Rows from block 6, named by matrix and row number. Rows with one number belong to one neuron. Each number is 128 + 32 x the weight over its row's rms, rounded and kept within 0 to 255. All counts start at 0. After the name is the row's rms in percent of the matrix's.
# fc1: MLP up (model.blocks.6.mlp.fc1.weight, 384x192), inputs 64-127
# fc2: MLP down (model.blocks.6.mlp.fc2.weight, 192x384, transposed), outputs 64-127
fc1.71 103 [ 87  76 129 136 132 112 112 161 127 182 137 139 158 119 187 129 115 124 143 190 127 138  87 150 186 139 154  98 147 161  96 105 102 177  96 183 172  79 190 145 141  68  93 136 132 115 240 116 101 109 128 122 154 123  71  75 146  99 106 124 151 126 150  99]
fc1.72 103 [137  87 158 145 173 151 123 112 121 152 127  94  93 136  77 138 112 124 118  83 149  90 111 116 126 130 157 126 120 115  67 121  89  94 126 107  99 138 119 190 141  87  82  85  99 129 115 129 165  97 185 144 164 124 104  97 174  66 148 116 105 153 159 171]
fc1.73 100 [152  67 146 125 136 159  86 158 112 195 130 110 139  68 139 155 161 150 122 123 126 147 112  88 119 180 154 146  89 150 129  83 105 133 148 130 149 134 119  97 158 132 143 107 155 153 188 102 108 123 118 126 117 136 170 137 143 107 170  95 103 158 113 185]
fc1.74 100 [132  91 131 120 113 175 139 164 109 143  97  81 166 110  56 139 110 127 150 170 118 173 130 143  58 103 122 114 136 115 143 134  82 192 134 152 126 149 121 198 113  97  57 130 129 170 121 124 139 120  86 127 112 125 132 120 172  58 167 163 166 203 110 197]
fc1.75 106 [194 120  56  90 132 102  99  94 125 133 118  76 142  11 131 114 159 151 129 112 154 193 127 158 134 131 127 161 137 189 112 152  94 145 117 131 113 170 119 142  97 124 129 134 103 108 121  65 233 185 126 129 121 120 138 127 139  94 118 119 141  97 115 115]
fc1.76 102 [156 146 140 113 173 113  73 104  83 126 122 182 102 107 140 147 187  67 118 116  91 104  91 136 106 145 164 171 126 145  90  95  93  92 140 146  64 137  71 129 129 100 136 137 135 118 120 124 161  70 192 107  97 117 117 113 174 116  85  99 123 119 172  86]
fc1.77 097 [168 128 119 129 154 120 132 131  77 126  71 137  97 169 193 101 255 149 126 106 109  67 188 143 106 155 143 159  54 159  78 140 112 121 129  99 115 139 145 134 128 111 160  61 192 199 140  98  98 122  98 119 127 180 159 122  99 173  68  83  91 145 130 143]
fc1.78 086 [ 69 113 140 144 122 110  94 144  49 128 141 124 118 158 106 161 134  17 216 157 124 104 150  88 149 158 153 152 109 154 109 162 137 142 148 156  84  53  95 133 174 142  88 120 150 184 141 150 103 140 136 173 139 155 131 131 115 121 131 178 182 204 112 171]
fc1.79 093 [107  66 121 114  72 119  84 118 152 176 162  84 130 109 176 160 130 163  82 152 125 165 158 100 196 172 122 120 113 106  59 119 175 117 116 152 116  94 184 103  87 207 147 112 102 112 150 128 187 110 128 171 126 157 108 147 123 103  94 147 187 109 155 172]
fc1.80 102 [111  82 188 167  85 189 125 155 149 118 148 173 147 136 104 126 102 159 137 121 134 118 105  90 115 124 206 150 133 104 116 182 129 147 123 182 129 118 140  97 168 168 150 147 140  99 140 109  57  59 150 179 134 131 106 146  87 130 151 114 133 188 194 132]
fc1.82 107 [128 173 176 113 144 138 137 113 129  99 165 132  83 154 124 148 133 154 134 106 101 139 146  77  65 122 180 212 139 148 170 189  99 131 122 109  74  77 141 114 133 113  86  73 122 101 132  76 100 160  90 170 107 130  98 144 107 138 175 128  80 115 129 127]
fc1.83 093 [122 105 172 122 129 135 104 150  50 155 118 151 104  89  68 172 168 137 142 116 179 102  96 147 127 170 114 122 116 137 125 145  87 140 146  84 130  27 110 187 143 101 145 131 158 157  94 101  96 108 165 146 137 158 134 152 100 132 147 155 146 142 146 116]
fc1.84 112 [ 95 142 118 149 153 147 129 159 134 117 138  65 118 114 113 141 117  86 177  97 112  72 160 135 142 133 144 118 125  89  99 128  67 108 143 112 101 112 141 192 211 112  39 109 121 157 117 145 172 112  96 157 114 125 138 108 144 126 151 139 111 241 145 214]
fc1.85 094 [153 155  79 146 136 174  88 109 145 140 124 147  99 148 167 160 170 191  89  94 147 103 147 159 119 140 120 193 123 123 159 116 143  90  52 102 140  95 127 136 133 199 144 116 157  74  95 115 164 119 104 136 150 131 158 148 150 123  97  84 193 109 230 123]
fc1.86 097 [201 141 150 171 148 123 114 173 130 113 116 126 111 123 120 177 200 147  80  68 155 163 107 148  88 165 138 159  83 135 141 150  87 149 177 143 131 100  91 170 151 137  88  80 141 140 122 121 102 126  87 150 149 135 151 127 118 101 134  76 118 171 107 153]
fc1.87 106 [139 131  78 171 122 208 140 167 117 141  68 114 154 192 111 183 125  89  98 147 141  67 182  34  99 115 122 164  82 131 160  93 158 144 169 166 132 153 144 100 172 143 100  79 175  59 170 137 164 115 122 106 117 132 141 154 120 149 172 179  88 127 127 131]
fc1.88 099 [142 102 158 105  99  85 100 152 101 118 132 157 154 121  97 139 152 148 120  88  94 176 146 115  69 152 133 141  95 149  94 152 121 111 110 144 129 153 155 121 167  94 108  83 170 171 124 114 132 135  69 153 125 140 171  94 157 113 149  69 102 121 155 195]
fc1.89 091 [182 113  94 120 118 113  97  75  63 154 112 135  81  88 147 183 139  89 170 141 154 169  93 111 141 176 144 136  78 170  74 103 109 131 147 155 135 131  68 133 180 103 127 185 135  97 154 134 183 132 100 141 146 145 128 123 179 100 119  85 100 105 189  72]
fc1.91 094 [172 171  95 162 108 151 132 134  55 119  31 118 128 143 162 122 213 149 101 137 121  95 117  95 225 103 136 116  75 119  58  94 159 131 137 143 136 127 155 130 150 169 124 115 137 110 145 132 133  54 101 144 129 196 163 166 176 136  93 133 115 139 126 136]
fc1.92 094 [144 123 125 135 154 148 121 115 111 134 120 123 119 152 147 116 131  62 211 144 141 155 125  87 149 126 112  98 111 117 101  88  61 120  96 202 121 108 112  94 137 100 107 158 137  68  99 144 164  92 130 127  99 128 106  88 184 127  98 119 140 135 162  81]
fc1.94 087 [ 84 158 147  91 136 144 133 163 141 160 120 135 106 115 116 133 130 179  80  87  94 102  94 141 172 138 143 116 119 110 119 132 149 119 112  79 140 134 143 143 161 139 115 111  95 137 151 117  75 153 150 126  65 145 157 120  68  81 149 128  79 165 123 193]
fc1.96 098 [133  91  76 129 195 173 108 122 124 153 101  73 140  48 139 148 161 152  94 109 169 154 169 120 173 154 164 151 118 188 135 170  82 168 168 141 124 147 141 188 125 131 128  98 149  65 142  75 179 186 141 159 169 139 112 166 150 109 108 149 125 116  99 100]
fc1.98 092 [102 105  90 115  88 144  96  99  81 139 137 164 127 169 118 127 175 132 173 155 132 175 102 103 133 151 182 134 124 139  70 137 159 201  99 191 118  79 157 136 120 143 140 127 156 110 135 117 164  91 165 173 117 121 157 155 149 135  90 146 118 159 120  84]
fc1.99 111 [105 164 116  69 116 120 128 136 134 109 108 144  79 139 112 135 190 160 132  78 106 131 162 142 150 185 167 140 134  91 149 159  90 140  97  73 131  44 135 150 142 139  98  56 176 120  94 108 107 145 116 145 124 140 131 116 101 133 136 135 153 140 152 112]
fc1.100 101 [117 111 154 156 172 166 111 159 118 154 168 105  92 114  73 113 118 121  96 106 113  94 146 114 137 146 165 121 147 114  68 111  96 123  68 111  75 167  94 177 130 104  49 111 121 102 100 106 184  83 190 120 130 106 137 119 160  74 136 134 113 201 111 160]
fc1.102 101 [152 114 113  65 103 183 136 173 147 125 105 114  58 118  92 177  89 104 198  86 118 188 121 115 123 119 151  97 116 157 134 104  66 133 164 147 116 125 118 123 215  98  16 153 201 111 130 120 107 155  85 163  47 143 122 112 189  92 190 128 124 137 150 102]
fc1.103 105 [146  86 168  94 123 114 135 108  63 138 124 111 157  45  83 190 190 101 188 128 160 104 116  90 103 177 186 128  61 210 101 161  83 124  91 100  89 117  96 136 181  74 124 120 114 154 120  92 132 148 165 126 102 186 139 123  97 120 174 150 138 173 123 118]
fc1.104 109 [112 119 163  99 128 149  75  86 152 117 134 166 120 156 124 186 104 165 141 103 147 187 127 111 125 131 162 148 132 113 120 156 134 125 164 138 112  84 111 109 132 134  84  42 157 151 145 117  95 150 110 140  70 131 125 192 123 108 139 175  57 122 181 123]
fc1.105 090 [104 113 137 130 135 114 105 124  13 154 140 143  97  90  91 140 178  48 194 150 117 136 109  83 152 155 159 127 121 201 102 101 123 143 134 137 128  96 138  95 174  86 112 107  97  89 191 131 121 109 179 142  99 119 140 127 132 123 172 152  71 136 112 152]
fc1.106 095 [102 165 117  90 182 140  97 143 162 145 155  98 143 105 147 120 195 154 125 106  76 110 214 111 111 174 191 150  65 135 118 124 122 156 173 131 127 146  82 144 146 177 158 152 176 154 118  81 153 129  87 110 125 130 160 118 121 128 110  90 116 156 164 189]
fc1.107 102 [194 137 140 103 149 110 122 117 123 128 119  93 119 111 134 164 255 149 133  99  96 115 171 113 132 148 122 147 112 130 130 155 125  79 103  92 117 163 110 119 188 116 120  57 128 168 118 111 158 131 119  86  63 152 132 114 124 133 105 141 105 147 135 193]
fc1.108 094 [164 135 122 126 100 153  54  94 107 132 161 149 127 146 141  91 129 112 159 117  88 161 122  86 104 176 164 194 130 169 107 157 140 155  91 186  70  81  91 138 152 165 153 140 150  73 151  80 123 133  77 135  77 150 120  98 134 126 146 149 137  87 117 145]
fc1.109 109 [188  87 131 107 123 156  90 149 111 161  97 146 132 127 113 132 149 126 115  98 138  84 124  45 124 124 122 154 116 170 141 126 113 133 167  98 157 109 167 155 106 121 157  42 186  73 125 106 112 148 142 142  62 144  89 209 124  87 151 187  96 117 166 127]
fc1.110 113 [ 58 150 157 110 147 156  97  88  52 109  39 117  78 166 127  89 137 141 158 122 147 173  78  92 100 132 136 161 122 139 148 135 108 149 217 157 143 105 107  87 119 133  96 158 124 102 115 120 121  69 136 145 133 126 125  99 169 142 134 152 106 115 130 113]
fc1.111 095 [118  85 107 146 143 129 108 121  34 150 114 140  95 144  95 179 187  57 177 147 101 115 154  94 109 143 152 139 115 169  99 140 128 147 100 165  98  86 118 139 137  98 112 107 110 142 127 118 123 163 191 158 118 153 157 117 152 117 158 130 122 148 156 137]
fc1.112 102 [190 154 184 150 173 106  70 129 120 119 131 164 119  99  90 143 141  99 147 106 127 169 175  66 142 184 153 118 117 110 125 195 139 144  96 117  68 133  59 131 129 113 101  91 107 166 112 116 161 130 149 131 135 128 196 104 119 115 152  97 165 166 119 187]
fc1.113 097 [194 122 117 144  99 107  86 132  96 127 139 123 142 136  65 120 121  94 190 117 140 169 185 116 117 156 129 125  85 155 109 162 126 113 111  84  63  73  88 213 145 130 131 158 122 130 103 118 179 109 107 140 152 142 149 160 100  94 196 147 139 188 119 183]
fc1.114 097 [134 155 102 133 157 164 115 124 151 128 140 165  98 139 138  99 223 166 104  88 121  58 205  59  93 153 137 162 106 131 150  78 155 106 121 158 104 154 131 105 151 210 138 112 122  68 138 120 137  69 111 111 108 142 136 125  95 143 106 187 101 127 154 177]
fc1.115 102 [ 96 150 110 102  93 206  99 167 149 134  93 201 140 124 154 185 145 167 151 136  95  98 130 150 189 134 136 124 120 162  65  97 101 211 128 165 158  99 156 166 138  90  99 124 133 136 152 106  88 125 126 181 109 130 124 144 107 107 123  92  92 140 185  84]
fc1.116 104 [159 160 126  99 148 101 105 127 100 130 142 112  74 172 137 150 194  80 117  84 173 100 137  90 155 150 126 170 117 139 103 108  92  92 152 125  98 108 107 146 172 122 127 158  99  96 122 133 128  42 168 157  82 123 166  94 154 105  95  99 112 125 168  88]
fc1.117 101 [158 103  89 109  46 141 105 119 106 142  56  65 104  84 108 133 187 185 190 133 144 192  79 125 115 148 122 160  82 197  97 116 106 148  90 123 112 127  97 153 127 175 138 182 163  57 147  81 151 125  98 122 153 148 173 122 176 119 151 159  80 123 177 138]
fc1.118 094 [155 111 135 122 158 118 108 142  42 139 130 138  78 109 132 133 172  48 117 121 146 127  99 139 156 137 128 145 120 168 131  63  79  87 161 156 126  85  89 175 176  81  96 171 152  72 131 134 143 119 124 108 159 120 112 128 208 130  87  83 116  96 134  79]
fc1.119 106 [117 104 145 119 159 143 118 161 116 117  86 145 156  96  94 151 174 113 134 134 154 103  91 148  93 132 125 125 104 104 144  96  59 100 116 144 127 136 120 152 152 102  98 166 150 121  94 107 113 151  85 170 136 133 145 115 147 142 109  91 168 130 181 153]
fc1.120 096 [101  66 156 188 139 191 140 105 131 128 141 110 134 159 168  93 133  96  94 175 102 134 114 147 105 112 120 104 127  72 108  94 152 104 167 216 138 158 163 125 183 104 119 129 118  62 149 155 148  93 110  79 129 136 121 101 102 141  89 133 164 114 157 129]
fc1.122 109 [152 125 167 138 145 143  78  88 156 118 147 171 138 115  88 177 118 161 135  90 174 180 122 139 168 161 136 132 137 130 118 140  96 130 164 120 111  72  62 125 131 129 126  91 135 170 135 101 154 156  82 111 111 108 125 117 128  84 154 126  93 110 167 166]
fc1.124 104 [130  84  94 107  94 137 127 110  66 120 113 112 107 158 127 117 144  94 212 130 203 144  85 147 134 124 122 122 110 118 147 120  42 102 146 194 152 161 103 126 163 126 126 188 123 119 109  71  96  94  71 196  88 149 148 109 195 140 130  77 150 131 175 172]
fc1.125 102 [ 80 161  86 137 103 129 114  90 111 116 143  90 109 180 113  80 161  90 178 159 146 156 159 112 157 138 153 157 138 119 128  82 131 113 106 137 156 118 173 132 128 145 164 139 131  93  81 145 202  53 123 130 122 128 156 158 175 136  86 174  93 100 144 112]
fc1.126 101 [129  74 101 141 182 155 108 127 131 144  85 118  73 150 153 112 193  70 129 139 152 133 117 107 110 149 118 165  83 145 111 117 120  95 158 157  79 165  84 125 186 135  74 149 217  70 152 121  96  87 128 116 143 123 128 139 174 118  88 200 127 123 124  92]
fc1.127 100 [124 135  82 140 104 151 118 138  66 169 150 113  73  86  67 148 116  85 166 138  93 114 123  61 144 173 162 116  67 179 115 168 147 180 140 139  95  90 128 160 145 153 153 146 124 114 139 145 108 130 130 199 113 194 114 188 113  86 194 153 105 130 136 189]
fc1.128 087 [138  90 143 141 153 152 140 122 177 122 170 108 147 137 110 134 177 175 100  60 140 142 138 107 118 145 169 104 102 107 141 172  73  96 167 115 120  91 114 156 122 154 135  94 162 140 122  93 154 132 104 128 133 125 176 111 134 121 127  90 110 120 141 185]
fc1.129 100 [186 150 102 163  88 194 118 152 128 142 146 188 114 122 120 124 174 199  82  91 162 111 148 144  90 200 129 168 124 110 162 134 159 112 132 100 127 152 112 129 168 154 136 108 130  83 124 137 109 136  41  94 172 142 162 165 104 148  96 121 148 117 127 144]
fc1.130 114 [130  56 157  65 184 162 124 163  64 199  71 191   3 107  99 182 137 134 170 161 107 146 148 126 136 136 127 127 100 166 104 164  58 171 129 148 124 109 169 119 130  70 117  77  96 146 143 123 130 164 147 157 132 139 126  80 140 111 198 120 144 156 155  73]
fc1.131 104 [136 150 127 101  49 203  74 196 118 129 137 109 124 143  89 162 109 129 139 133 109 131 133 154 126 146 164 161 126 159 103 181 161 173 124 165 116  43 120 144 167  97  77 129 137 155 136 126 153 104 134 158 104 123 162 128 147  59 195 121 143 185 174 131]
fc2.71 107 [136 174  64 158 151 214 101 165  91 116  50 187 115 153 132 117 135 140 142 106 143 163 109 180  85 132 101 148 165 148  64 100 123 135 137  95 164 165 133 106 154 163 172 120 182 137 119 134 154 112 143 141 116 119 136 113  92 128 154 133 151 169 117 153]
fc2.72 103 [123  87  61 125 149  99  93 130 136  83 168  81 126  78 179 156 149  91 130  77 142 160 120 136 167 137 146 108 168 101 120 138 154  88 185  85 139  68 125 139 190 178 158  80 131 128  92 107 131 164 154 130 179 130 139 107 133 135 177 167 135  77 156 120]
fc2.73 092 [102 118 121 159 162 122  94 148 141 134 119  96 118 169 121 119 125 116 106 195  79  68 139 109 117 152 147  74 159 126 154 113  98 119 123 141 112 105 106 107  71  52 106 147  92 159 129  82 115  84 138 135 173 131  66 115 175 151 124  52 192 165 110 156]
fc2.74 087 [115 122 151 122 126  61 139 136 115 113  95 131 175 133 173 105 118 100 183 122  77 141  96 182 250  76  88 149 105 167 242 103 120 213  71 137 147 136 102 113 146 173 167 147 110 123 136  81 150  91 109 162 116 146 139 132 127 163 193  86 116  55 117 104]
fc2.75 102 [166 104 167 132 116 137 159 124 119 162 151 164  42 112 140 161 104 158 182 102 127 185  95 139 186 118 134 145 150 103 150 106  84 183 112 100 105 170 164 125 103 145 166 120 194 118 123 159 157 133  93  71 192  89 119 141 102 123 114 124 135 150  85 111]
fc2.76 106 [177 157 114  73 101 147  92 163 153 114 127 146 111 130 186 122 119  94  90 204 137  58 117 132 157 127 111  65 152 107  98 147 113 126  95  86 140 149 113 180 110 141  49 118  97 148  96 128 100 107 133 109  71  69 132 142  83 143  96  80 202 155 121  97]
fc2.77 124 [117 162 114 192 168 121 142  84 119 122 101 106 117 185 113  99 127 130  94 107  87 137 127 149 132 184 133 128 138 184 119 139 126 162 137 122 192 126 117 145 124 126  73  69 143 140 177 122 116 102 111 120 120 125 136 109  95 138 171 128 109 125 153 153]
fc2.78 082 [170  33 129 108 134 216 146  78  81  96 163 164 139 105  85 140 149 104 130 133  45 123 184 116  86 127 143 161 137 123  81  76 118 149 136 165 144 175 114 127 101 179  89  81 132 120  99  99 122 149 141  96 141 107 122  84 107 110 102 103 121 127  88 169]
fc2.79 092 [ 91 155  89 106  86  83 181 126 124 155 170 113 151 153 129 173  75 167 141 186 136  76 159 116 145  18 145 102  80 115  70 131 102 158 127 147 118 131  61 199  78 104 142 177 102 161  92 126  90 118 112  87 114 130  90 166 195  88 131 110 177 100 143  76]
fc2.80 102 [178 103 107  98 113  73 132  85 115 145 153  95 174 110 170 130  68 111 130 122 172 168 106 117 152 154 121 197 105 208 130 134 145 134 129 124 107 114 119 174 121 164  98  89 190 108 155 133 103 145 156 151 119 122 160 142  80 105 128 135 106 137 141 101]
fc2.82 111 [125 186 143 124 150 136 169 103 135 164  95 107 121 148 195 146 120 144 148 186 171 133 109 134 186  96  86 113  90 162  91 119 151 125 112 169 116 123 123 181 169 208 135 107 162 130 135 134 126 135 120  92 101  82 134  45  83 145 143  84 168 117 119 125]
fc2.83 097 [158 156 105 149 137 153 196 117 160 103 191 144 151 114 163 119 121 191  67  90 170 133 136 121 214  88  48 148 140 128 111 140 177 158  80 134 146 100 136 175 180 210 145 129 108  95 134 183  77 161 137 154 139  99 127 120 130 125 151  95 103 126 148  81]
fc2.84 109 [ 79 138  75 109 136 144 127 110  97 113 116 104 115 131 131 121 137  95 176 112  71 145 125 137 197  90 222 116 128  98  72 126 154 126 163 148 136 102  69  94 228 186 136  96 174 131 167 138 174 159 155 113 136 151 167 113 160 155 128 161 116 109 140 143]
fc2.85 095 [ 82 112 108 116 140 122 165  94 136  93 122 155 111  82 115 119 127 131 198 132  59  44 176 114  89 122 182 117 129 138 111  85 148 150 153 143 134 111 103 134 100 100 148 188  85 126  89 118 116 125 120 138 144 109 107 137 107 114 117 113 117  98 101 170]
fc2.86 094 [135 107 164 125 136 158 114  93 121 154  73  99  87 178 121 122 106  75  83  74 113 203 130 200  55 184 131 141 193 112  96 112 138  86 170 110 172 132 126 183  85  81 104 138 132 175 116 114 134 106 139  65 170 108 169 138  89  93  87  90 121  93 109 186]
fc2.87 106 [174 132 148 131 140 134  85 174 166 141 126 102 156 103 194 147 114 114  78 149 144  65  54 117 158  85  81 143 131 136 141  61 125 114 144  87 128  85 155 101 130 178 129  93  81 120 121 182 164 133 120 175 110 137 134  69 117 153 155 120 128  91 126 105]
fc2.88 103 [ 82 144 144 134 141 154 115 150 138 128 116 131  53 189 129  79 118  62 108 134 139 140 130 170 130 178 124 120 127 156 104 120  78 115 162  82 186 140 119 142 147 151 108  87 135 182 181 160 154  74 124 123 127  96 141 172 100  91 134 133 164 144 100 164]
fc2.89 082 [ 45 171 102 135  69  86 101 146 135 134  76 139 130 150 156  85 109 122 185 152 140 121  82 129 106 138 107 105 126 151 146 121 172 147 111  98 102 139 127 147 100 130 132 132 148 143 172 160 105 104 148 110  93 122 179 126 126 108 102 145 164 206 135 115]
fc2.91 095 [113 169 132 153 120  79 139  82 106 107  57 153 110 171 136  75 140 138  91  61  82 131 100 109 110 180 141 101 161 118 131 152 131 123 171 129 189 141 221 152 108 100  69 147 146 106 178  96 108  95  95  57 159 133 151 173 100 151 166 113  98 138 159 168]
fc2.92 090 [102 101 129 116  92 132  69  98 119 126  66 137 163 141 133  95 141  68 180 130 102 157 106 160 131 119 124  75 102 126 114 123 128  96 145 118 172 166 100 137 164 104 109 117 144 205 178 114 162  58 106 121 126 119 145 115 163 125 134 150 155 140 105 172]
fc2.94 089 [143 186 135 123  91  80 109 190 158 152  87 131 159  68 122 160 149 163 155 174 145 125 130 114 212  72 109  83 122  52  94 159  90 113 135 157 168 146 137 115 181 163 106 139 136 163 150 113 156 136 175 109 113 128 138 137 162  81 105 172 187 146 166 143]
fc2.96 081 [178  99 169 126  69 155 133 119 102 129 100 165  62 155 138 111  91 174 142 133  76 115 130 137 110 133 127 138 176  91 147  24 159 185  98 112 114 163 149 128 121 113 144 129 165  92  89 172 116 133 118 115 152 137 126 125  87 142  95  94 132 117 111 177]
fc2.98 089 [ 89  86 102  98  92 114 114 164 105  90 105 129 186 115  89 146 147  35 147 108 125 142 107 124 128 151 190 136  90 164 112 158  83 106 205 113 156 120  69 131 161 108  81 166 133 142 130  84 167  97 158 120 119 154 151 164 131 114 153 101 100 134 101 149]
fc2.99 114 [113 131  83 179 124 148  59 152 160  68 128 150  79 134 123  90 168 126 129 173  92  89 157 117 164 141 223  78 119  97  73 147  56 139 138 167 149 105 125 140 120 127  96 157 106 157 145  87 107 134 167 142 105 136 106 130 135 174  77 188 190 105 138 123]
fc2.100 108 [ 53 146  79 144 143 115 121 119 139  99 133  81 186 114 196 123 130 166 145 115 151 128 104 175 155 147  75 131 187 137 124  95 175 153 148  77  61 103  82 143 188 155 160  92 151 113 105 128 130 152 158 105 117  84 102 106 121 165 175  87 143  99 151 122]
fc2.102 089 [ 65 114 127 112 145 110  73  54 159 108  98 142  57 156 127 111 154 161 174 147 100  94  95 180  94 148 159  55 127 123  82 122 156 120 114 135 135 104 145 175 158 155  79 106 126 206 180  80  81  69 120 165 150 111 138 109 159 164  95 150 156 148 193 120]
fc2.103 129 [131 161 117 169 103 119 125 115  95 113  73 112 119 114  92 110  86 130 144 175  89 123 106  80 125 125 159 123 132 117 118 106  56 132 106 184  90 135 173 133 116 137 125 219 102 124 144 107  76 162 117  79 205 133 151 142 190  71  78 115 137  90 145 141]
fc2.104 102 [118 127 100 127 198 170  99 129 138 130 123 105  82 146 118 130 157 123 140 204  88  93 134 123 120 153 141  81 173 130 103 139  37 143 167 123 112 104 145 131  91 136 185 140 117 150 108  48  85 131 149 154 142 124  97 165 167 115 114 184 171  72 195 115]
fc2.105 098 [128 118 132  83  70 173 155 125  56 119 177 120 156 117 112 145 124 100  79 141 141  77 175 114 110  61 132 127 110 103  30 150 118 105 121 135 139 138 117 173 153 125 132 164 124 148  65 167  80 110 104  89  93 133 136 162 161 125 143  63 152 132 143 148]
fc2.106 102 [109 125 130 115 168 155 150  16  62 140 155 112  93 148 111 148  75 131  99 205 107  97 177 120 107  74 134 145  92 143 145 113 170 178 125 164 126 111  80 169 126 169 108  73  95 126 113 193  79 171  96 142 129 135 101  99 135  91  72 145 133 122 157 155]
fc2.107 102 [118 164 175 127 140 161 105 141 126 117  81 130  84 200 102  99 122  74 114 120 115 135 140 113 113 188 126 138 151 185 129  72  70 148 145 113 137 142  95  96 140 134  82 117 113 143 192 119 131  93 135 110 118 108 163 102  82 123 149 170 132 144 141 144]
fc2.108 096 [162 117 164  71 136 140 186  77 181 116 121 151  64  78 183 126  93 184 188 110 167 138 109 103 164 158 108 113 132 169 108 111 132 192 125 120 139 111 143 176 168 153  97  92 153 119 119 130 107 156 109  89 150  99  70 136  65 104  73 106 119 126 161 135]
fc2.109 090 [170 138 170 160 154  99 115 136  99 151 146 174  96 111 144 157 124 138  77  72 104 130 108 100 177 130 126 174 118  92 135 106 116 133 144 155 166 135  93 109 124 111 124 190 110 111 160 110 173 180 170 152 136 162  72  68  77 129 113 168 102 111 124 130]
fc2.110 112 [ 57 161 109 110  88 100  95  82  57 106 136 127 161 187 132 126 125 102  81 135 126 122  87 182 114 101 159 119 137 120 147 157 110  50 150 118 116 126 155 131 109  89 131 112 127 163 143 140 124  80 168  83 152 123 222 119 128 150 181 189 173  82 133 158]
fc2.111 086 [136  71 119 128  94 195 132 121 133 106 168 165 151 128 104 139 112  91 115 115 145 134 169  90 127  96 135 147 125 154  54 140 124 105 175 131 135 157  96 160 151 166  81 132 112  97  78 122 104 155 142 106 110 123 128  95 158  73 124 120 124 122  78 115]
fc2.112 099 [186 135 120 163 154 188 145 110 135 128 183 121 157 119  88 108  89 160 124 158  97 147 179 121 147  95  89 177 150 148 148  84 123 142  90 133  72 198 104 116 151 215 118 132 131  92 121 154 130 171 181  85  68 101  94  88  85 153 123  90 134  94  88 107]
fc2.113 105 [168 126  53 134 121 156 140 119 143 131 180 139 132 115 140 149  69 185 145 117 166 162 170 119 134 127 104 139 160 126 143  99 191 107 134 157 104 170  98 144 154 173 148  90 119  88  94 194 118 190 147 107  78  91 108 116 117  91 135  95 146  92 126 121]
fc2.114 104 [ 73 141 101 134 141 138 116  44 134 114 140  95  94 140 176 156 101 120 135 191 100  60 111 139  84 125 105 126 142 144 134  85 137 160 112 152 107 127  99 176  96 120 148 112  52 140 101  93  70 152 105 151 159 141 114 134 124  97 104 155 175 126 149 122]
fc2.115 094 [126  96 130 120 121 152 135 118 101 197 100 134 100 117 153 168 141 174 145  64 100 147 109 151  86 116  98 185 162 148 169  56 162 116  99  86 139 151 115 180 115 153 126 142 177 118  97 183  97 116 113 101 137 144 177 103  90 115 139 121 119 139  92 102]
fc2.116 107 [165 155 124  90 134  95  96 156 161 120 159 128 137 149 143 144 157  58 121 155 131  29 169 133 188 117 139  74 110  75 130 148 102 110 113  78 156 108 124 107  90 108 109 119 148 187 133  65 114  84 180 173  88 111  95  77 122 184 103 135 192 149 145 125]
fc2.117 090 [ 97 139 133 115 100 156  85  90 159  98  99 125 126  94  80 118 162 133 104  83 120 128  99 104 100  93 131 132 125  85 157 106 148 124 122 137 102 121 141  86 127  75 135 149 165 106 114 213 116 124 137 123 109 161 156 171  86 156 183 137  60 126 133 199]
fc2.118 083 [123 189 133 105 119 116 123  97 181 173  92 138 125 181 185 137  92 140 158 181 130  87  88 114 118 126 109  51 109  81 122  95 128 145 111 138  53 145 103 196  65  95  94 129  93 160 132 149  38  85 123 113  96  74 105 155  92 110 104 114 198 154 136  80]
fc2.119 113 [148 150 120  96 137 127  59 141 141 104  74 114 111 122 164 129  93  78 134  93 143 118 106 176 149 160 148  65 115  96 120 161 142  79 177  77 150 114 135 181 150 137 122 121 163 205 165 143 139  84 123  95 140 146 145 127 137  74 156 150 145  69 133 177]
fc2.120 103 [144 160 106 125 136  63  90  56 145 126 139  98 168 152 161 184 119 117 111 135 181 127 101 130 109 120  91 132 149 121 125 131 129 107 129  83 154 144 134 146  57 109 140 100 105 148 138 116  89 123 170 160 106 120 101 157 146 110 138 135 101 155 132 138]
fc2.122 110 [164  86  90 183 176 203  75 215 121 111 101 127 115  95 120 144 139  94 108 167  99 123 110 118 135 210 115 155 201 155  92  96  92 215 155 102 142 113 112 107 133 157 106 127 104 128  73 105 139 165 143 189 160 123 130 145  97 103  92 190 159 117 151 114]
fc2.124 101 [109 102 173 100 133 105  95 136 136 110 114 148 169 123 130 140 121  43 153 146  95 106  92 187 180 137 107 136  69 142 120 117 134 118 105 118 159 151 117 154 135 138 110 118 118 201 182 124 106  70 141 149  87 153 138 113  56 145 145 136 166 104 104 110]
fc2.125 090 [144 149 116 143 128  88 101 187 114 141  62 163 212 129 105 116 125 104  88  80 155 157 109 147 134 151 126  97 118  86 137 156 129  77 112  93 135 137 135 117 115  59  50 148 130 132 128 149 152 134 188 151 111 117 121 174 141 102 146 141 142 176 105 139]
fc2.126 094 [161 151 112  67 131 115 128 110  86  92 102 165 100 180 143 134  89 131 103 231 106 108 145 165  90 106 127 124 216 131 173 113  84 144 119 135 127 179 143 161  81 123  89  98 135 148 105  99  84 124 186 100  73 125 112 120 131 132  94 132 190 117 121 127]
fc2.127 099 [105  88  91 164 134 175 134 129 103 158 120 101 123 153 154 151 119 129 135 113 143 127 106 115 111 151 145 126 114 158 124 136 132  97 190 121 133 105  79 107 159 167 106 100 117 101  33 114 134 163  85 107 157 130 169 106 101 100 155  74 162  83 159 183]
fc2.128 086 [122  97  95 124 164 134 147 140  30  56 161 139  82 111 109 130 114  52  84 139 110 125 166 126 131 124 173 171  95 148  73 105 128 125 159  92 113 113 130 142 118 143  96 111 100 118  75 139 136 114 106 156 132 152 131 123 119 104  76 199 106 145 134 192]
fc2.129 107 [157 124 163 124  93 147 139 170 128 147  67 146  96  98 162 124 102 109 122 138  93  86 147 122 110 116 131 119  74 124  81  85 117 107 162 152 160 128 161 147 138 149  76 139  83 138 119 119 143 134 139 109 139 175 110 151  94  74  89  82 154 129 104 149]
fc2.130 098 [ 64  96 124 110 151  70 132 135 103 133  82 117 138 125 135 138 114 208 148 106 115 155 147 115 112 127  75 204 135 194 155  60 159 176 165 134 136 134 138 130  81 141  93 128  90  61  62 183  91 170 132 160 158  89  81  80 102  96 116  42 130 116 148  97]
fc2.131 108 [187  23 120  99 145 163 106 161  50 103 162 178 118  95 145 137 148  69 110 120  76 122 127 135  95 181 172 168 119 135 137 122 149 137 164 106 183 124 100 113 140 136  84 143 113 110 112 138 136 113 128 119 135 100 127  88  97 200 142 128 117 164  92 126]